From a checkpoint of a small autoregressive pixel model.
Training: 19800 steps, batches of 128.
Rows from block 3 of a small autoregressive pixel model, named by matrix and row number. Rows with one number belong to one neuron. Each number is 500 + 25 x the weight over its row's rms, rounded and kept within 0 to 999. All counts start at 0. Numbers have three digits each. After the name is the row's rms in percent of the matrix's.
After each neuron's rows are labels from the 100 images, of 14976, where the neuron reaches its highest value: "strongest on" is what is common among them. Only what is clearly more common there than usual is listed. The data: photos with spoken descriptions (Open Images, Localized Narratives).
# fc1: MLP up (model.blocks.3.mlp.fc1.weight, 640x320), inputs 0-63
# fc2: MLP down (model.blocks.3.mlp.fc2.weight, 320x640, transposed), outputs 0-63

fc1.196 100:533504491517525494497475542552502527486470447512517516482471479483525495492517528523528519459498482477495520446491525439484508509509522496533500502503501512502517503495482559500553517528524527
fc2.196 097:504487508480508525478500533505494519459498525544529488512492514487518498562483504508503508464449482439513501488559453490464535454450528505514465497471497472485539510504516472536559532517504554
strongest on: text has "water"

fc1.222 096:513485496525516487523440509577525491480498504486478485484502488517468512526487495498536526462486474508540526455513526516460506532513508478477493496474486523511543518477530484485521505471443505
fc2.222 101:465517503493460450544511510545471530476500508507524494469498490527512505531520489468482491528519554468517490546485523487501508510485510504506466497492507468487485530499513494478500533515493528
strongest on: text has "grass"

fc1.86 102:497503479498488467502508525497473531469469518490522494480459535496544507445548499498510526561496507475560456455493488531497516497466505558503449549483511469516512478502514481462496484472488493
fc2.86 102:474487466486545516506504485533446507498502479471480508507503555512528486485466528494445507506499474474535552538483527479517500503490495535506492538493493522529495481491472522519511501514496469
strongest on: text has "grass"

fc1.6 099:532511527497462464471465500509481495488479502490505509493471513530521499528472494528507478488510469502527495509529528461549499494480477479517475506519521469473515471501544471449553519501461500
fc2.6 095:544499476513537490529528468522517516496488483491445510521558510479498528537525485502514549494509503511479469498512516518459466503510543528501463519531506490482506524468500488513491487496543459
strongest on: text has "grass"

fc1.368 101:518479520522493488540449507438536517472495508517457465520503497536552529501504532502484523528580472499456506467460487501495480457516492502460501512480503507496461533527501465524459518518509479
fc2.368 098:488523515525454517501547477489485504460495508517481543511501504491520496458488495486502511561517465558475497512512498482430464497530487515526488496502515505513461457490513502560491503476488526
strongest on: text has "sky"; text has "buildings"

fc1.598 109:538494541511507522551517519510491523469496513519493524481504529517493504501452563512498512502495489510502493467490460528483541463516483484512485520553487458540544507465501483472555487480481478
fc2.598 134:478477480526493501475472457521525494504480462539516507506518495495530486527456498482513507514542501536532483445474498497500524511505547520468486546520471523473510523517469487539514485463503497
strongest on: text has "grass"

fc1.123 091:550513528499522474528492535465446498522484494505440482495485486530473517510548530512493513515514517524473495529483516517570515497492529495494436529475529527489494480516514563484500488526500513
fc2.123 089:488511500476467526507449490488515520523490496507533537507494506511497512486487502465501462478511493505527489490481484494453472508476514505516508494522529543460457497507504467517498521505494487
strongest on: text has "sky"

fc1.0 108:474470495519465509527506509530472546478484502508472480485486503480505489489534521512492471483520490511506469514481569476516494509460445486510500475465482476504503510469505532494523499505508529
fc2.0 129:513481463468505533506471536457553539528480471517522497459542499490501519515471528443545465502494477518519533483518473505499478528493490489462497548471516519476467519504499475508534508507521500
strongest on: text has "sky"; text has "water"

fc1.434 102:473463500497481490545477498510567532517444583487512508511484503489532506511456460508469509509472494528513504473526492511466500512472509482459497487506492488482517550517525505484517504504471537
fc2.434 096:487476493496510503513491501478505481495474531483448495532486545457507527534535501505486447474460496451492469489490479520497497479487503504482512502499472548521477519509522528509475491494468483
strongest on: text has "sky"

fc1.37 094:469510531544516458518516498488457486492492545501514491495505508482520516520485486517514519481459519567470560507493470569486515537501519525508504558472506516503538540543523516513473530506506513
fc2.37 090:486500542500527509485504458539514484530482493504518479506464527500524503498479469501467518467525499456540495511497464477466537497471525514491522492454526492524515556504483537495534478481494552
strongest on: text has "sky"

fc1.626 103:489494509533465530511552478468518469479491550451490477484540489504502489487525438510490510477503509477534492501500481459482464422492515518504488467470482533453450517507466500524485505539488526
fc2.626 098:524479470469571491450470509552503484535498483509497479504532518491501497490464546506507481513465485523498487494454493529471540460513512493485528477528487516504501518507506474523503498437545496
strongest on: text has "sky"