config.toml
model = "autoregressive pixel model"
dataset = "photos with spoken descriptions (Open Images, Localized Narratives)"
train_examples = 203450
image_size = 16
horizontal_flip = true
levels_per_channel = 4
vocab_size = 65
arch = "transformer_decoder"
width = 320
layers = 6
norm = "rmsnorm"
norm_position = "pre"
activation = "quick_gelu"
mlp_ratio = 2
head_dim = 32
fused_qkv = true
bias = "all"
qk_norm = false
parallel_block = false
inner_norm = false
drop_path = 0.05
positions = "learned"
tie_embeddings = true
init = "kaiming_normal"
residual_init = "none"
optimizer = "adamw"
lr = 0.00075
beta1 = 0.9
beta2 = 0.95
eps = 1e-08
grad_clip = 0.5
steps = 19800
batch_size = 128
epochs = 12.5
lr_schedule = "cosine_restarts"
final_lr_fraction = 0
warmup_steps = 3960
weight_decay = 0.0
Rows from block 3 of a small autoregressive pixel model, named by matrix and row number. Rows with one number belong to one neuron. Each number is 500 + 25 x the weight over its row's rms, rounded and kept within 0 to 999. All counts start at 0. Numbers have three digits each.
After each neuron's rows are labels from the 100 images, of 14976, where the neuron reaches its highest value: "top examples" is what is common among them. Only what is clearly more common there than usual is listed. The data: photos with spoken descriptions (Open Images, Localized Narratives).
# fc1: MLP up (model.blocks.3.mlp.fc1.weight, 640x320), inputs 0-63
# fc2: MLP down (model.blocks.3.mlp.fc2.weight, 320x640, transposed), outputs 0-63

fc1.291:467483509519469484481547499508511532473491491507494471530478520468481490504503522506481516488505493463502456533504493534468511469499469523505526491532526464500534486498462478530519487506481477
fc2.291:469489488509492510525460496516497493494481478528501483512534432482515511481545520508484482491510548517524514511506475502500459507502525521490467479474491524577466501507449462480518502473515533
top examples: text has "grass"

fc1.257:464531507513526483452526506466501449496510484447477461475483569506510475489534487504547506513490527489511504496483496511505518484493453457486560524461489522464523474459492510522527508519570504
fc2.257:512513529501491495492505520464529524469484418506453498484525478556508513501556463474524488469492495512484477502518518491517514495530507496504462484469520529531490506461491519492495492472549496
top examples: text has "red"

fc1.35:503514551515481537497454511491498505482507532516475521484506467509560498498515493501479503460511537474466506491482474533479541467484487508470491475507482487524507502534488508465491534539499506
fc2.35:517491535464513480498523535456510507519530505484465450460458556529484542526504459518497522510496488489485511500507520505481511482499500488410505493483504472479473493452507499517513465511465513
top examples: text has "wall"

fc1.2:508500483527508450486521538515552533500498494471487478523491554512517522518481525498490520449495483475488523523507490574495502500516502496489554542533461496518518506486495465508494467465529444
fc2.2:493502465496479541502518465493535498469478500510489488459478492485545459507478523510486486509487521514473461481485500476439517506523474498505554489532533484507507505468502469509517479522472528
top examples: text has "table"

fc1.601:521532449513520540445511483471519493500466479505468464504514454526493499498521480477474528505488477498504468466461515510521482484456484508461506500486448495483485508494522483526529495524492531
fc2.601:480510512520491520420572511486491499493548502498494508507496539526524502519497467479517489519432491452478496507482492511561497525490470509485499466542479485526525510517478538559521497440504486
top examples: text has "sky"; text has "buildings"

fc1.223:459513500480507534487541508474533536499471482484491523507487512520521490533505504467544478530454498476487462466470540479547501494495519545508529524481498495493512502479491504471513497497513469
fc2.223:531483506523522482459475506503475515528477454538501536470467503470468489459488543496505494498499536531541549539481499509492517504536487464505488519528447537506504528519480528491508501459530448
top examples: text has "trees"; text has "sky"; text has "grass"

fc1.424:462448524488478494538509508482489530499512522496485470518506505474519496520482500481503510486507474511500544458433465482499494484490491496503479520544486502493473514446431494495525478505504521
fc2.424:518501520464458490491483499500465539515531523534505484519492525464498479462484502500532512502469558471478507460539507463473499469502465503501508469536488526545475512538512528467473501469503506
top examples: text has "wall"

fc1.15:437520512519514468513499501533465514455510476514458496507496499491510534482548497503523533498456461491529444477504538525501492451493477520507450543515493471512540531472523498438485469504490511
fc2.15:485477509496469504480485532494509504497441459503451470482479448472490525530510489531483510483494498473478537484504513523468505496508471524502458538496482510496510503529482450533531487502536504
top examples: text has "sky"; text has "water"

fc1.326:470551522461484525535493493545463507515491560490543511499504519499520488536491475523556494538535479542499516491481521493473531495484499468484502457508477496476475494520536473536491504511501490
fc2.326:530448458480542564478471516544495538487501471484512500515523462489504470477496474499489526459512522525468480531472466463500515489511514492493492547522503514508514485524481450488489476544520477
top examples: text has "sky"

fc1.486:488469483508522494528486503476495518504530531537513524488491479466520500472515494537426490472520497526562492500492512488545436487480530512463525522482479499488507500522489477480496529515522494
fc2.486:554477482483541541511497519503534493504497496506464495449517550477518490463508545518550501513508509509489509479498463493496534496504541545493482466497484478559524469490525524491485522470529521
top examples: text has "grass"

fc1.379:509496481522535521507489435514489501485497475533475509519528538553486512503468511537494528490521478498565499509481503482467489518498497502537529518479449456528484488461503492500536496474508467
fc2.379:511487509493526525472511505521502526504483471510549498509495490474495502467490454493506511501516496491520496500491503455481523504536483487451497505488526485524462455483506450526533457478480508
top examples: text has "white"

fc1.611:473484512454514531476459465481495473494511514500495492462497470505544467507443492492503458488518475493477540521524498479486496515481493490501492502445500514476476533471455479480538511513517498
fc2.611:461501473518516488533486461502485469540491504491455484544532491517493469548544551489477457498501496495522497480532540511492520490458548534526510495492509452499520482491517520478529487496502525
top examples: text has "wall"

fc1.456:472523465509519513521441535529506511530482499460514465537506491525564524513491501483496482457477495510481476429502484530538516515490491533492478536512539527489548479539505526496551474493508483
fc2.456:492518480519505502475482504525491482499483476500493516482512480507567507517537478497455463527531481528524502507495501488516498516477475477453484523514463470440494527530500509433487506454446531
top examples: text has "black"; text has "white"

fc1.628:492498491514507500538477482470501539492481548499474468503456455497497528526521517474472529498495496478501482481515474480453552450488481519509517521524534505507501518526467538498519549514493505
fc2.628:466535497529509522486549510506524485479512518546541508486501571519519478488513516499504503534466476458508462514524489536504518485467505508482511489496490511543457507523516451557506504498547503
top examples: text has "white"

fc1.541:491500515525506476500510458498553499505492476493489482468528509551465486505521469482483507532498508466531508481503499488495489487542542482445516548523476501521507526501513543490498514503442542
fc2.541:493534506499507527497464543495523513491505478484533470502546490492502532542447440496487545500522544522521520482510476535500450493495477501511510528511462492406476467558463525470500520481513480
top examples: text has "grass"

fc1.76:476506480467522487488489505475518473481493484501504442537487476505464466444471504505471483469492483509523505472519530541516470520497541492482495485513495512481500486454539519480522500488529478
fc2.76:497545505485492530448518480558471426506488517492501488482493499553526498472510490497506470518519487520466458474441473507483509518498512501486498513510502466582522481570464517489486501477509486
top examples: text has "table"

fc1.226:486518502527526487482491515498491522461477518465554496485501531529528514484531506494464494441483484452491492485496502487473543490444504487483473572521456501491517551524524531517500454527488509
fc2.226:501520511475475539507514566511506503484497482480499461523433520495542526529489494522535462510505477499513492526486487485468542486487455457460507535506485551479511513533484470507531497481532510
top examples: text has "grass"

fc1.212:532463500452505556476494458517582529458504513545518530515495540505467500518456487472492505509488510576481468493471458422525492508509519503515528535486488462456504474524488534531478508519497495
fc2.212:526483510521519483479523456462471491484503499505424488493432533536469480492518527504515535500503463478461506505522522525525539503507521483501508531541521509510489490461519506462508458530527492
top examples: text has "trees"; text has "sky"; text has "plants"

fc1.494:527459486428523458503518503502507513517498521464514473467528472479520499506511476484514482493501498470505493524477552497473483492451515566465494525507458442489483480503483503477508484503530500
fc2.494:492470507540470512505490488524423488468493488478489497528486521481460512473507473522492485473502512488440550500481500499521524510520506498493525520475520467586500482506511487469498505521504475
top examples: text has "table"

fc1.63:471463467487519472518501510476481468522488467501504544512540484522494483583450458476502518523501550487484472480491488534465527503522462493484527496524492490481496492471508509506499547493517555
fc2.63:490501490514510494493490512493523503499523464477503499520546535470468538525457521489513461465465497480522506514485500500538514482486495523505519516494471437473495484509478481486491534494479498
top examples: text has "red"

fc1.407:509521500502462525474533500499506522522520489492476521521460499504503483504516541510484463492527521459506506495449516538502497496511493554454481505549467497497513498504477448541506461485490523
fc2.407:464513485510515517483504487514461495499488541503507520494525467535479514472482486536532501476459509518499498501508495501547508472468483504469488488516512487492479481525469527484521502492497469
top examples: text has "sky"

fc1.1:502516530513512513486464494518516479508507530461517468511471548492528473489479480478485466512534540534496494507472488519511491483484514459456459486547519530505551475502536535467514495463488477
fc2.1:474517453549525495479443483490479526514501506458532469470476491550509540532538531487501506486521521494542512520528508490464526523505474564436477516469488500495468531532495532494488502469465509
top examples: text has "grass"

fc1.230:484490515512537503512494461468516523465520463531496502493476554548500536500504477503510524559482499517512515527510469533512513511536491469477496522536524481455514515489470501492491488508500531
fc2.230:523533525495496507489517466463494520512483525497458593501487480517473478478487510511503496447480545508498518522476497488496516531530507515514476530514520537500475549514473501503519470558543501
top examples: text has "trees"; text has "sky"

fc1.170:472506501553467473457496481465454512493481523498463516450494487466531482476510503505464497527544488514507498482536498465500486500478491526491513482498436490497506505475481522497515505519521484
fc2.170:457489525450459506484521462476457479506500560511493504460466471501471487552516501486460500493504500538531526482529496526506532461530493420464525491502533504493509500531524478512494485496474475
top examples: text has "grass"

fc1.121:473543444506499483480529508524495502513494502469477490499506498509500545497478483486462509514502521487513505459518477482501448484490566511463531510508508483489561479511522453509506493526481524
fc2.121:524519479511521444485489520518513468459538503466481481488518504558507492496501492564493488516526539453507531489510497530471476524503466519533493468512486475543481527490480503449516539491454496
top examples: text has "trees"; text has "grass"; text has "ground"

fc1.446:431472523488518495534492540481458478470478509488465451507491533521517474512539508513499556504508499537487487472488457534518548462495467517520478519497506489503523552506507518501526502505433486
fc2.446:481515482495524485455475495487446495483517478520510467524515503494532482528470474494533500522506513469514495458500532489492528512470490500455474502526482490456532545481457488531530503499527482
top examples: text has "grass"

fc1.29:563505498489496487490533518462499529497487484475471492454439475539453488514559466521515477455518495471496515522518492509542505496461478499444499553486503501482543519509525478491504442458511505
fc2.29:491485478479443487464476526504458486480488505468483508543529514519494539474494439543466536461498556469461509484500522498467518503532510487473500488511477519558513497499480506532482454512518480
top examples: text has "wall"; text has "table"

fc1.463:510545485513466496462515479535497474500488548495518475518503486496523528473458532499523511457486510464493486425518487473491518471498511500534475506481543468477541485529510518518498491479490514
fc2.463:547487471470529492484538491508507514511471513506488499472486446489515466497514453479532484530558514501517478509492509515524494453490520534471462476518475476539471513513512539478485526507484522
top examples: text has "trees"; text has "sky"; text has "grass"

fc1.53:507516485543519500495494474485483511465516486467533434497530469452508529469500504508491489441517487502479511508463501542486523477477534472488479521515522554479484503495490448488482542495514476
fc2.53:492473502509505488464468475492525511484488504522504483525481477425512490466518550552546490444507489516509523527520531495526489485476529484482478510501514524553488502514528476487511498544487502
top examples: text has "wall"

fc1.102:506507487522501505507538477460507468529437483478505532517524521523547491484488508489493501490435483484512483476493479509519565501491482482497508507468489473481502510466541505518496471522497521
fc2.102:500510480509512451516471509502520539507547494518451501514496474488493526482515480506514511498499474497517483487491523514540505502515470508542491465495465508497460488498493480490505509533471462
top examples: text has "red"

fc1.352:490480493511500507449553473467496507481494469509512501509463478494521494480519468496531522527497465506504477474457529506546497459528473476518516495459509476488480490475492497472505513512515477
fc2.352:473530510486512458491512531510496525487502517517492483510524506497456495474506482494486464472507507532501528494489492492486500486481527470529465477471511499532536507518512536526491484458528485
top examples: text has "trees"; text has "sky"; text has "grass"

fc1.634:476497483443493509502527466490503504496529470483510487471495514508501494502475455551550515477526491493517502472482523511503491504469558493475537553495492525480508517515504481427521485502497496
fc2.634:512495509509507525450548549464513509505516521515508485504461488496487502470524491492498515501468510537513528517489499525491541468559469454534491511545431540477533533484481515530524486482492485
top examples: text has "trees"; text has "sky"; text has "grass"; text has "plants"

fc1.571:497489558507473488524485507499486518470497516501532472515521523492545498506494538499503514508506489484532527501462524516446512468523518512480500486501490488496502452442504492497492485490512500
fc2.571:485495510498557491507500513467490524502536501515541504450452491539528520515520515472521551526490505524522505528498468535499517522516483487499537485479486529572480489451514525511522531530472493
top examples: text has "red"

fc1.623:509498525504547579464510483503502513500485445468501506483494475508526493483527501479496497475475484497536495481480524497516485502550501461472538520495509519472531518539498523461519486479501508
fc2.623:548496488487508546441499541519508501509522453545477509525486491510557514509506533475514490483519489547532492493507485540524519446496532485525516496497503488490464524530490534505498518505507519
top examples: text has "white"; text has "black"

fc1.124:481474455527491499467488525498478495494477428457504496551506516516543527475462489489502504496480488457472477469496505451469518516519537560465493499469468514469507518546495454522519468481499484
fc2.124:490509510485451540493515496507498515486514521455485545562473483497464521489554501513492505508484501515506489565517485512535498535513501483527517501467523475519516513491481533454486507519516468
top examples: text has "white"