A small autoregressive pixel model, trained from scratch: activation quick_gelu, batches of 128.
Rows from block 2, named by matrix and row number. Rows with one number belong to one attention dimension. Each number is 50 + 10 x the weight over the matrix's rms, rounded and kept within 0 to 99. All counts start at 0.
# q: attention query, key and value (stacked) (model.blocks.2.attn.qkv.weight, 960x320, the q third), inputs 160-239
# k: attention query, key and value (stacked) (model.blocks.2.attn.qkv.weight, 960x320, the k third), inputs 160-239
q.298:58 56 45 59 41 62 52 52 60 37 59 53 68 65 38 42 52 71 47 42 64 59 61 57 39 36 42 73 40 57 51 25 59 31 51 62 34 50 56 48 35 76 49 62 47 61 58 47 53 61 47 57 49 51 41 26 20 53 48 45 45 52 42 53 50 54 47 40 46 60 58 36 29 55 57 43 58 61 59 72
k.298:60 59 58 50 53 55 39 48 65 44 66 52 39 53 66 35 53 58 52 55 40 28 77 60 42 48 41 54 59 48 50 58 76 46 46 34 52 38 49 71 61 50 50 38 49 62 33 71 46 60 47 46 59 64 65 43 45 53 62 53 53 44 59 53 38 52 60 42 37 38 59 44 59 59 53 35 58 54 52 42
q.299:40 49 44 35 26 34 55 41 58 49 55 52 56 38 40 50 49 57 43 59 65 40 50 55 46 50 38 69 61 26 55 66 41 62 54 32 48 61 64 43 41 35 66 68 61 43 49 48 55 58 59 69 56 48 53 40 46 51 37 46 40 51 62 45 58 55 38 52 51 65 31 40 57 41 57 47 61 36 55 36
k.299:44 51 38 38 53 47 52 65 43 55 28 50 74 43 47 58 48 57 38 42 45 72 41 47 55 44 46 49 31 44 65 56 43 59 56 40 56 60 36 59 44 60 47 41 53 39 32 43 48 76 45 68 67 55 56 53 56 58 48 42 44 65 65 56 40 57 39 50 56 47 53 48 55 47 53 44 34 43 51 49
q.300:43 52 72 48 50 54 54 41 27 60 42 39 64 41 31 55 42 53 40 40 48 50 29 40 37 56 38 42 53 35 58 53 54 53 45 58 47 69 52 44 45 35 46 44 50 61 53 47 50 54 44 43 52 38 62 53 51 32 50 53 41 54 73 53 56 59 38 47 56 63 61 36 26 43 68 52 36 57 42 40
k.300:43 50 55 53 49 49 60 49 50 38 30 73 75 37 38 37 40 40 40 43 69 59 38 57 49 53 57 50 41 57 65 51 52 63 54 43 54 49 48 52 36 33 59 55 43 54 48 60 33 75 58 60 44 49 72 52 49 53 46 45 42 71 61 46 32 51 38 47 61 47 48 49 48 59 48 50 56 40 60 39
q.301:46 45 45 42 69 30 65 54 38 55 56 55 31 49 38 52 44 48 35 42 44 72 33 32 56 53 43 56 54 58 41 50 42 54 62 55 44 53 33 59 48 35 52 52 50 64 57 51 53 62 44 46 49 36 28 65 29 57 58 36 44 38 49 60 59 37 50 46 62 40 58 60 51 46 54 79 69 46 53 36
k.301:69 61 58 54 57 41 43 58 60 42 28 55 75 57 27 44 44 39 46 58 41 42 45 41 54 45 62 57 28 17 43 34 62 36 63 35 44 51 41 47 48 44 27 49 40 55 49 43 45 51 62 61 61 59 34 53 40 54 32 46 44 68 52 44 56 55 47 62 51 40 55 51 51 58 29 55 61 44 45 60
q.302:46 42 56 59 45 51 48 45 49 52 57 63 36 59 38 52 33 70 52 49 58 52 49 47 38 43 59 20 72 41 44 49 50 48 42 65 48 40 42 36 40 58 67 47 58 49 51 49 50 35 61 46 35 27 38 43 46 57 42 61 53 47 49 41 46 35 42 39 45 55 41 61 52 44 55 58 35 54 54 47
k.302:37 31 51 57 52 56 59 46 47 37 68 58 58 43 52 62 49 51 49 50 42 52 54 54 55 54 63 44 57 47 38 45 25 66 65 58 49 46 26 33 81 49 66 73 41 46 53 49 60 58 41 62 42 57 32 50 45 53 62 47 41 60 54 50 60 57 50 55 60 47 45 59 34 29 40 58 51 59 58 46
q.303:57 56 53 47 50 48 54 65 46 49 44 56 36 51 49 48 51 43 50 33 56 60 49 61 50 44 61 43 53 49 55 43 62 32 68 66 56 39 58 40 44 37 48 48 38 60 40 63 62 53 60 36 69 58 53 70 51 50 53 49 61 53 54 45 52 38 39 60 59 43 40 55 29 41 60 45 74 50 59 59
k.303:50 47 51 60 49 55 48 41 36 50 70 66 42 45 55 42 66 59 39 35 46 51 35 52 59 33 63 57 59 47 46 49 57 64 76 41 36 50 49 70 50 59 46 62 58 45 46 42 55 69 58 47 69 60 36 65 43 55 52 49 43 73 55 45 49 45 53 60 66 45 47 51 50 50 52 53 40 41 43 57
q.304:35 38 42 35 49 61 60 49 48 43 57 52 42 46 50 42 44 52 49 55 44 45 45 45 45 46 57 57 28 44 62 54 46 43 46 52 46 57 56 43 55 44 42 41 62 56 51 55 67 57 50 55 31 50 40 30 42 48 53 38 31 35 48 49 57 33 46 53 58 40 47 46 45 59 51 61 53 51 51 46
k.304:62 52 52 38 48 61 41 49 38 55 41 74 47 58 44 44 41 53 55 51 66 43 36 39 38 67 52 48 48 65 63 47 49 46 58 63 69 41 54 74 50 56 72 57 55 28 46 37 49 49 51 46 31 47 67 51 44 49 46 37 49 53 50 46 56 52 56 42 60 39 52 37 43 54 41 53 49 65 42 51
q.305:58 42 44 44 43 54 35 34 59 52 49 61 25 51 60 41 68 68 65 51 35 32 59 71 40 54 60 43 38 58 42 67 57 40 45 50 19 42 31 57 26 56 38 51 50 67 64 55 46 18 51 61 50 69 34 52 58 59 65 49 56 47 44 52 57 43 45 42 42 64 76 36 39 50 47 44 40 62 57 59
k.305:55 57 55 72 47 68 42 50 66 40 61 49 42 47 60 44 79 62 50 59 50 49 61 60 53 53 57 59 47 54 50 55 57 40 57 59 43 40 58 59 37 65 45 44 46 32 50 65 50 37 54 44 47 54 36 42 50 55 44 59 67 47 37 33 58 56 58 46 53 50 69 20 55 55 19 54 46 58 63 59
q.306:46 66 49 51 47 51 56 49 46 60 40 53 38 62 42 49 26 61 68 38 53 48 28 60 57 53 39 58 63 51 45 64 73 15 51 43 37 46 44 50 48 65 63 50 54 55 42 44 44 52 57 53 35 38 57 42 49 50 61 51 40 71 31 51 55 52 42 42 54 35 35 43 45 61 60 74 42 42 60 32
k.306:40 57 57 43 28 58 39 40 66 35 62 59 51 76 48 39 73 53 61 62 60 43 36 62 45 54 55 44 37 60 40 58 46 53 45 44 49 52 44 44 46 40 53 50 46 46 36 41 48 50 49 40 40 67 56 52 27 47 45 48 66 35 38 57 51 52 55 70 55 46 51 59 41 62 63 46 28 37 34 45
q.307:55 61 51 48 43 58 57 51 35 58 35 45 53 63 56 38 33 34 44 57 33 39 60 47 56 55 66 56 56 41 61 37 50 59 53 63 48 44 35 38 25 37 47 45 21 56 38 36 57 51 40 43 56 35 46 47 49 65 50 57 64 42 56 58 44 52 32 58 47 51 59 46 51 51 81 46 68 47 41 58
k.307:51 59 58 57 66 43 50 41 54 44 50 66 45 45 72 45 62 47 48 47 37 44 60 52 50 45 57 68 51 45 56 54 53 32 52 43 46 41 40 50 27 35 33 48 54 47 51 38 53 77 36 51 37 61 49 65 47 44 71 56 59 58 54 49 45 52 43 63 38 33 69 34 58 55 45 68 48 47 61 42
q.308:48 36 46 56 47 57 58 48 51 34 65 28 51 30 67 50 43 51 48 35 50 55 33 52 48 52 53 39 33 57 42 46 55 56 38 51 58 50 53 62 46 58 49 55 48 46 43 52 54 41 42 59 50 55 66 28 54 41 59 52 64 42 66 47 47 49 65 57 59 67 49 38 59 57 44 55 40 49 59 49
k.308:43 47 51 54 64 57 33 49 52 43 40 60 53 50 38 38 40 38 64 41 51 51 48 48 45 44 47 60 37 77 41 58 40 55 50 70 57 45 55 56 39 47 46 58 54 48 35 63 40 52 76 66 36 65 56 40 66 37 49 44 55 41 49 52 57 51 45 50 46 38 60 40 45 48 51 53 51 59 51 50
q.309:33 54 64 56 64 68 60 42 57 51 68 45 59 56 48 39 34 46 56 57 47 56 60 34 45 24 56 43 57 64 52 67 32 61 43 54 41 40 40 44 78 58 71 79 19 43 19 56 62 45 64 54 31 55 38 52 62 46 43 41 58 45 38 46 66 48 61 34 31 66 55 66 57 40 42 55 39 60 52 64
k.309:42 26 52 55 50 35 60 37 59 50 76 56 65 42 57 46 40 57 41 59 45 64 59 33 29 26 42 46 66 52 47 64 53 63 49 34 40 41 75 49 72 59 50 71 48 41 47 44 38 27 60 61 38 44 46 68 85 36 62 48 47 46 55 44 59 39 43 35 47 74 46 47 56 64 46 51 23 58 55 50
q.310:29 43 57 57 51 59 53 48 58 57 42 43 47 36 46 59 61 20 52 57 63 56 57 41 57 31 57 47 63 37 59 50 60 39 52 67 47 60 63 42 55 45 45 46 50 36 58 50 40 65 39 43 39 45 45 47 49 47 55 65 59 51 46 34 47 45 57 52 32 57 40 34 55 47 36 39 50 64 35 63
k.310:67 35 57 58 46 45 50 55 40 41 59 58 48 45 51 36 47 65 45 49 41 36 47 45 65 47 65 43 38 45 47 61 48 55 40 79 54 36 50 58 66 44 48 42 50 55 51 46 47 49 60 59 68 43 37 54 44 52 44 47 30 54 49 42 48 34 51 36 40 59 51 42 60 59 52 60 48 47 46 57
q.311:53 43 43 61 61 45 45 53 59 36 57 53 58 50 48 56 52 35 54 43 51 42 60 46 23 51 45 59 50 59 35 53 61 52 50 50 45 25 57 56 53 82 42 35 63 61 42 59 56 43 57 40 48 36 54 52 69 59 48 34 47 41 28 70 48 47 35 48 52 52 37 58 63 90 59 62 44 45 55 43
k.311:57 48 55 44 43 53 33 65 41 53 56 51 64 49 58 58 65 58 68 53 45 50 43 67 52 59 62 56 40 64 58 40 32 39 31 34 63 38 44 48 49 53 44 51 48 64 47 44 32 29 32 47 51 57 45 38 63 49 69 46 67 42 64 66 41 56 59 60 37 52 45 52 66 27 44 45 32 63 45 39
q.312:54 66 34 49 43 52 57 43 59 61 40 64 20 37 33 52 72 47 44 39 45 60 35 53 52 43 56 60 50 32 49 71 61 24 52 39 50 55 43 62 44 27 58 47 59 47 52 39 44 35 48 50 54 58 39 37 40 34 49 33 51 63 64 38 65 50 53 48 57 51 55 70 64 48 47 37 37 46 52 32
k.312:53 50 40 49 56 33 40 54 33 57 33 60 60 63 46 71 42 51 59 59 52 62 58 45 48 68 43 55 53 56 47 32 50 53 67 72 52 43 44 63 31 31 64 47 55 58 46 54 61 55 57 41 59 53 50 25 25 40 55 57 63 40 23 56 63 39 52 50 40 49 54 50 58 47 61 60 48 55 33 35
q.313:57 69 53 50 39 51 41 45 60 50 40 56 55 53 47 60 63 39 49 62 53 51 47 40 50 44 46 63 50 60 41 49 63 59 57 40 49 49 45 56 43 50 60 53 61 49 50 55 40 39 55 61 41 61 41 43 62 43 60 40 62 47 55 39 48 59 60 53 54 33 58 38 61 53 61 58 44 49 52 56
k.313:57 57 74 59 59 40 41 67 51 39 37 66 41 54 62 46 70 44 66 65 32 53 47 53 30 40 34 68 50 67 52 46 38 31 58 64 51 53 45 38 34 59 58 34 52 61 51 71 46 40 56 49 50 45 55 44 65 59 49 34 55 55 24 68 56 45 27 33 42 44 52 29 54 57 47 46 38 55 58 59
q.314:58 43 42 41 41 60 69 53 38 40 51 41 74 53 56 67 58 32 56 39 51 43 46 47 21 66 29 45 44 31 53 34 37 60 47 52 61 40 42 51 55 33 39 48 48 47 55 52 48 68 58 48 55 62 43 43 59 63 53 46 36 51 60 64 67 51 42 54 49 30 31 40 46 51 38 46 48 41 56 63
k.314:40 57 35 53 62 66 58 65 75 61 40 47 49 37 55 62 46 56 68 47 54 56 35 37 39 43 61 69 60 54 38 66 42 52 52 57 69 56 66 34 36 54 68 49 45 65 31 37 50 42 34 51 42 42 51 48 45 44 49 61 36 55 53 57 59 56 31 59 55 50 52 57 55 47 40 56 24 38 46 35
q.315:50 52 32 46 53 48 41 46 56 53 53 67 44 35 55 54 37 46 42 49 63 52 46 52 63 52 39 63 36 48 43 45 43 64 51 39 58 64 46 37 52 48 62 34 43 34 57 40 50 60 80 60 64 54 40 54 63 48 50 67 55 61 44 55 49 59 39 64 38 61 57 52 38 46 66 43 44 43 37 72
k.315:61 50 43 47 48 37 58 39 49 57 50 42 42 36 52 41 58 62 43 45 48 48 57 38 53 56 52 72 52 34 38 51 56 53 59 28 48 70 34 31 34 30 41 49 71 29 43 48 54 55 42 42 52 56 41 42 45 41 54 53 28 52 56 59 45 56 44 66 35 35 70 52 49 51 46 67 67 31 41 65
q.316:57 66 65 77 42 42 64 49 51 50 54 56 54 65 49 53 76 48 56 47 53 46 30 45 52 50 48 37 45 64 40 61 39 35 40 43 35 59 57 40 49 48 56 36 59 43 53 40 40 58 37 59 45 38 52 55 49 39 42 66 53 57 62 62 49 46 72 42 57 46 61 37 56 35 50 35 53 40 36 26
k.316:56 64 43 50 37 66 41 48 41 53 62 43 34 37 52 56 45 48 65 63 43 49 59 65 43 54 53 52 44 36 44 32 36 46 27 49 36 20 84 56 41 64 53 26 61 56 62 35 32 47 42 44 28 52 48 65 64 38 63 55 40 45 39 34 56 58 46 49 46 39 58 58 38 46 70 60 46 59 38 62
q.317:57 52 57 58 48 72 52 44 26 77 45 55 41 49 50 65 46 32 59 73 56 49 54 44 44 47 50 40 68 43 54 58 46 68 53 42 25 45 67 64 60 55 37 30 42 55 62 51 65 62 42 47 48 49 52 66 27 31 79 36 56 36 55 62 39 44 52 55 35 46 56 27 63 59 35 62 53 51 52 54
k.317:44 38 45 45 53 53 41 63 52 55 64 66 50 67 51 46 59 57 61 40 49 33 52 43 37 30 54 37 49 31 37 62 61 48 57 43 50 47 49 46 56 51 47 47 34 59 46 45 37 63 48 42 56 25 46 57 52 38 57 49 54 37 56 59 52 36 54 37 46 74 62 37 44 52 60 52 45 36 58 36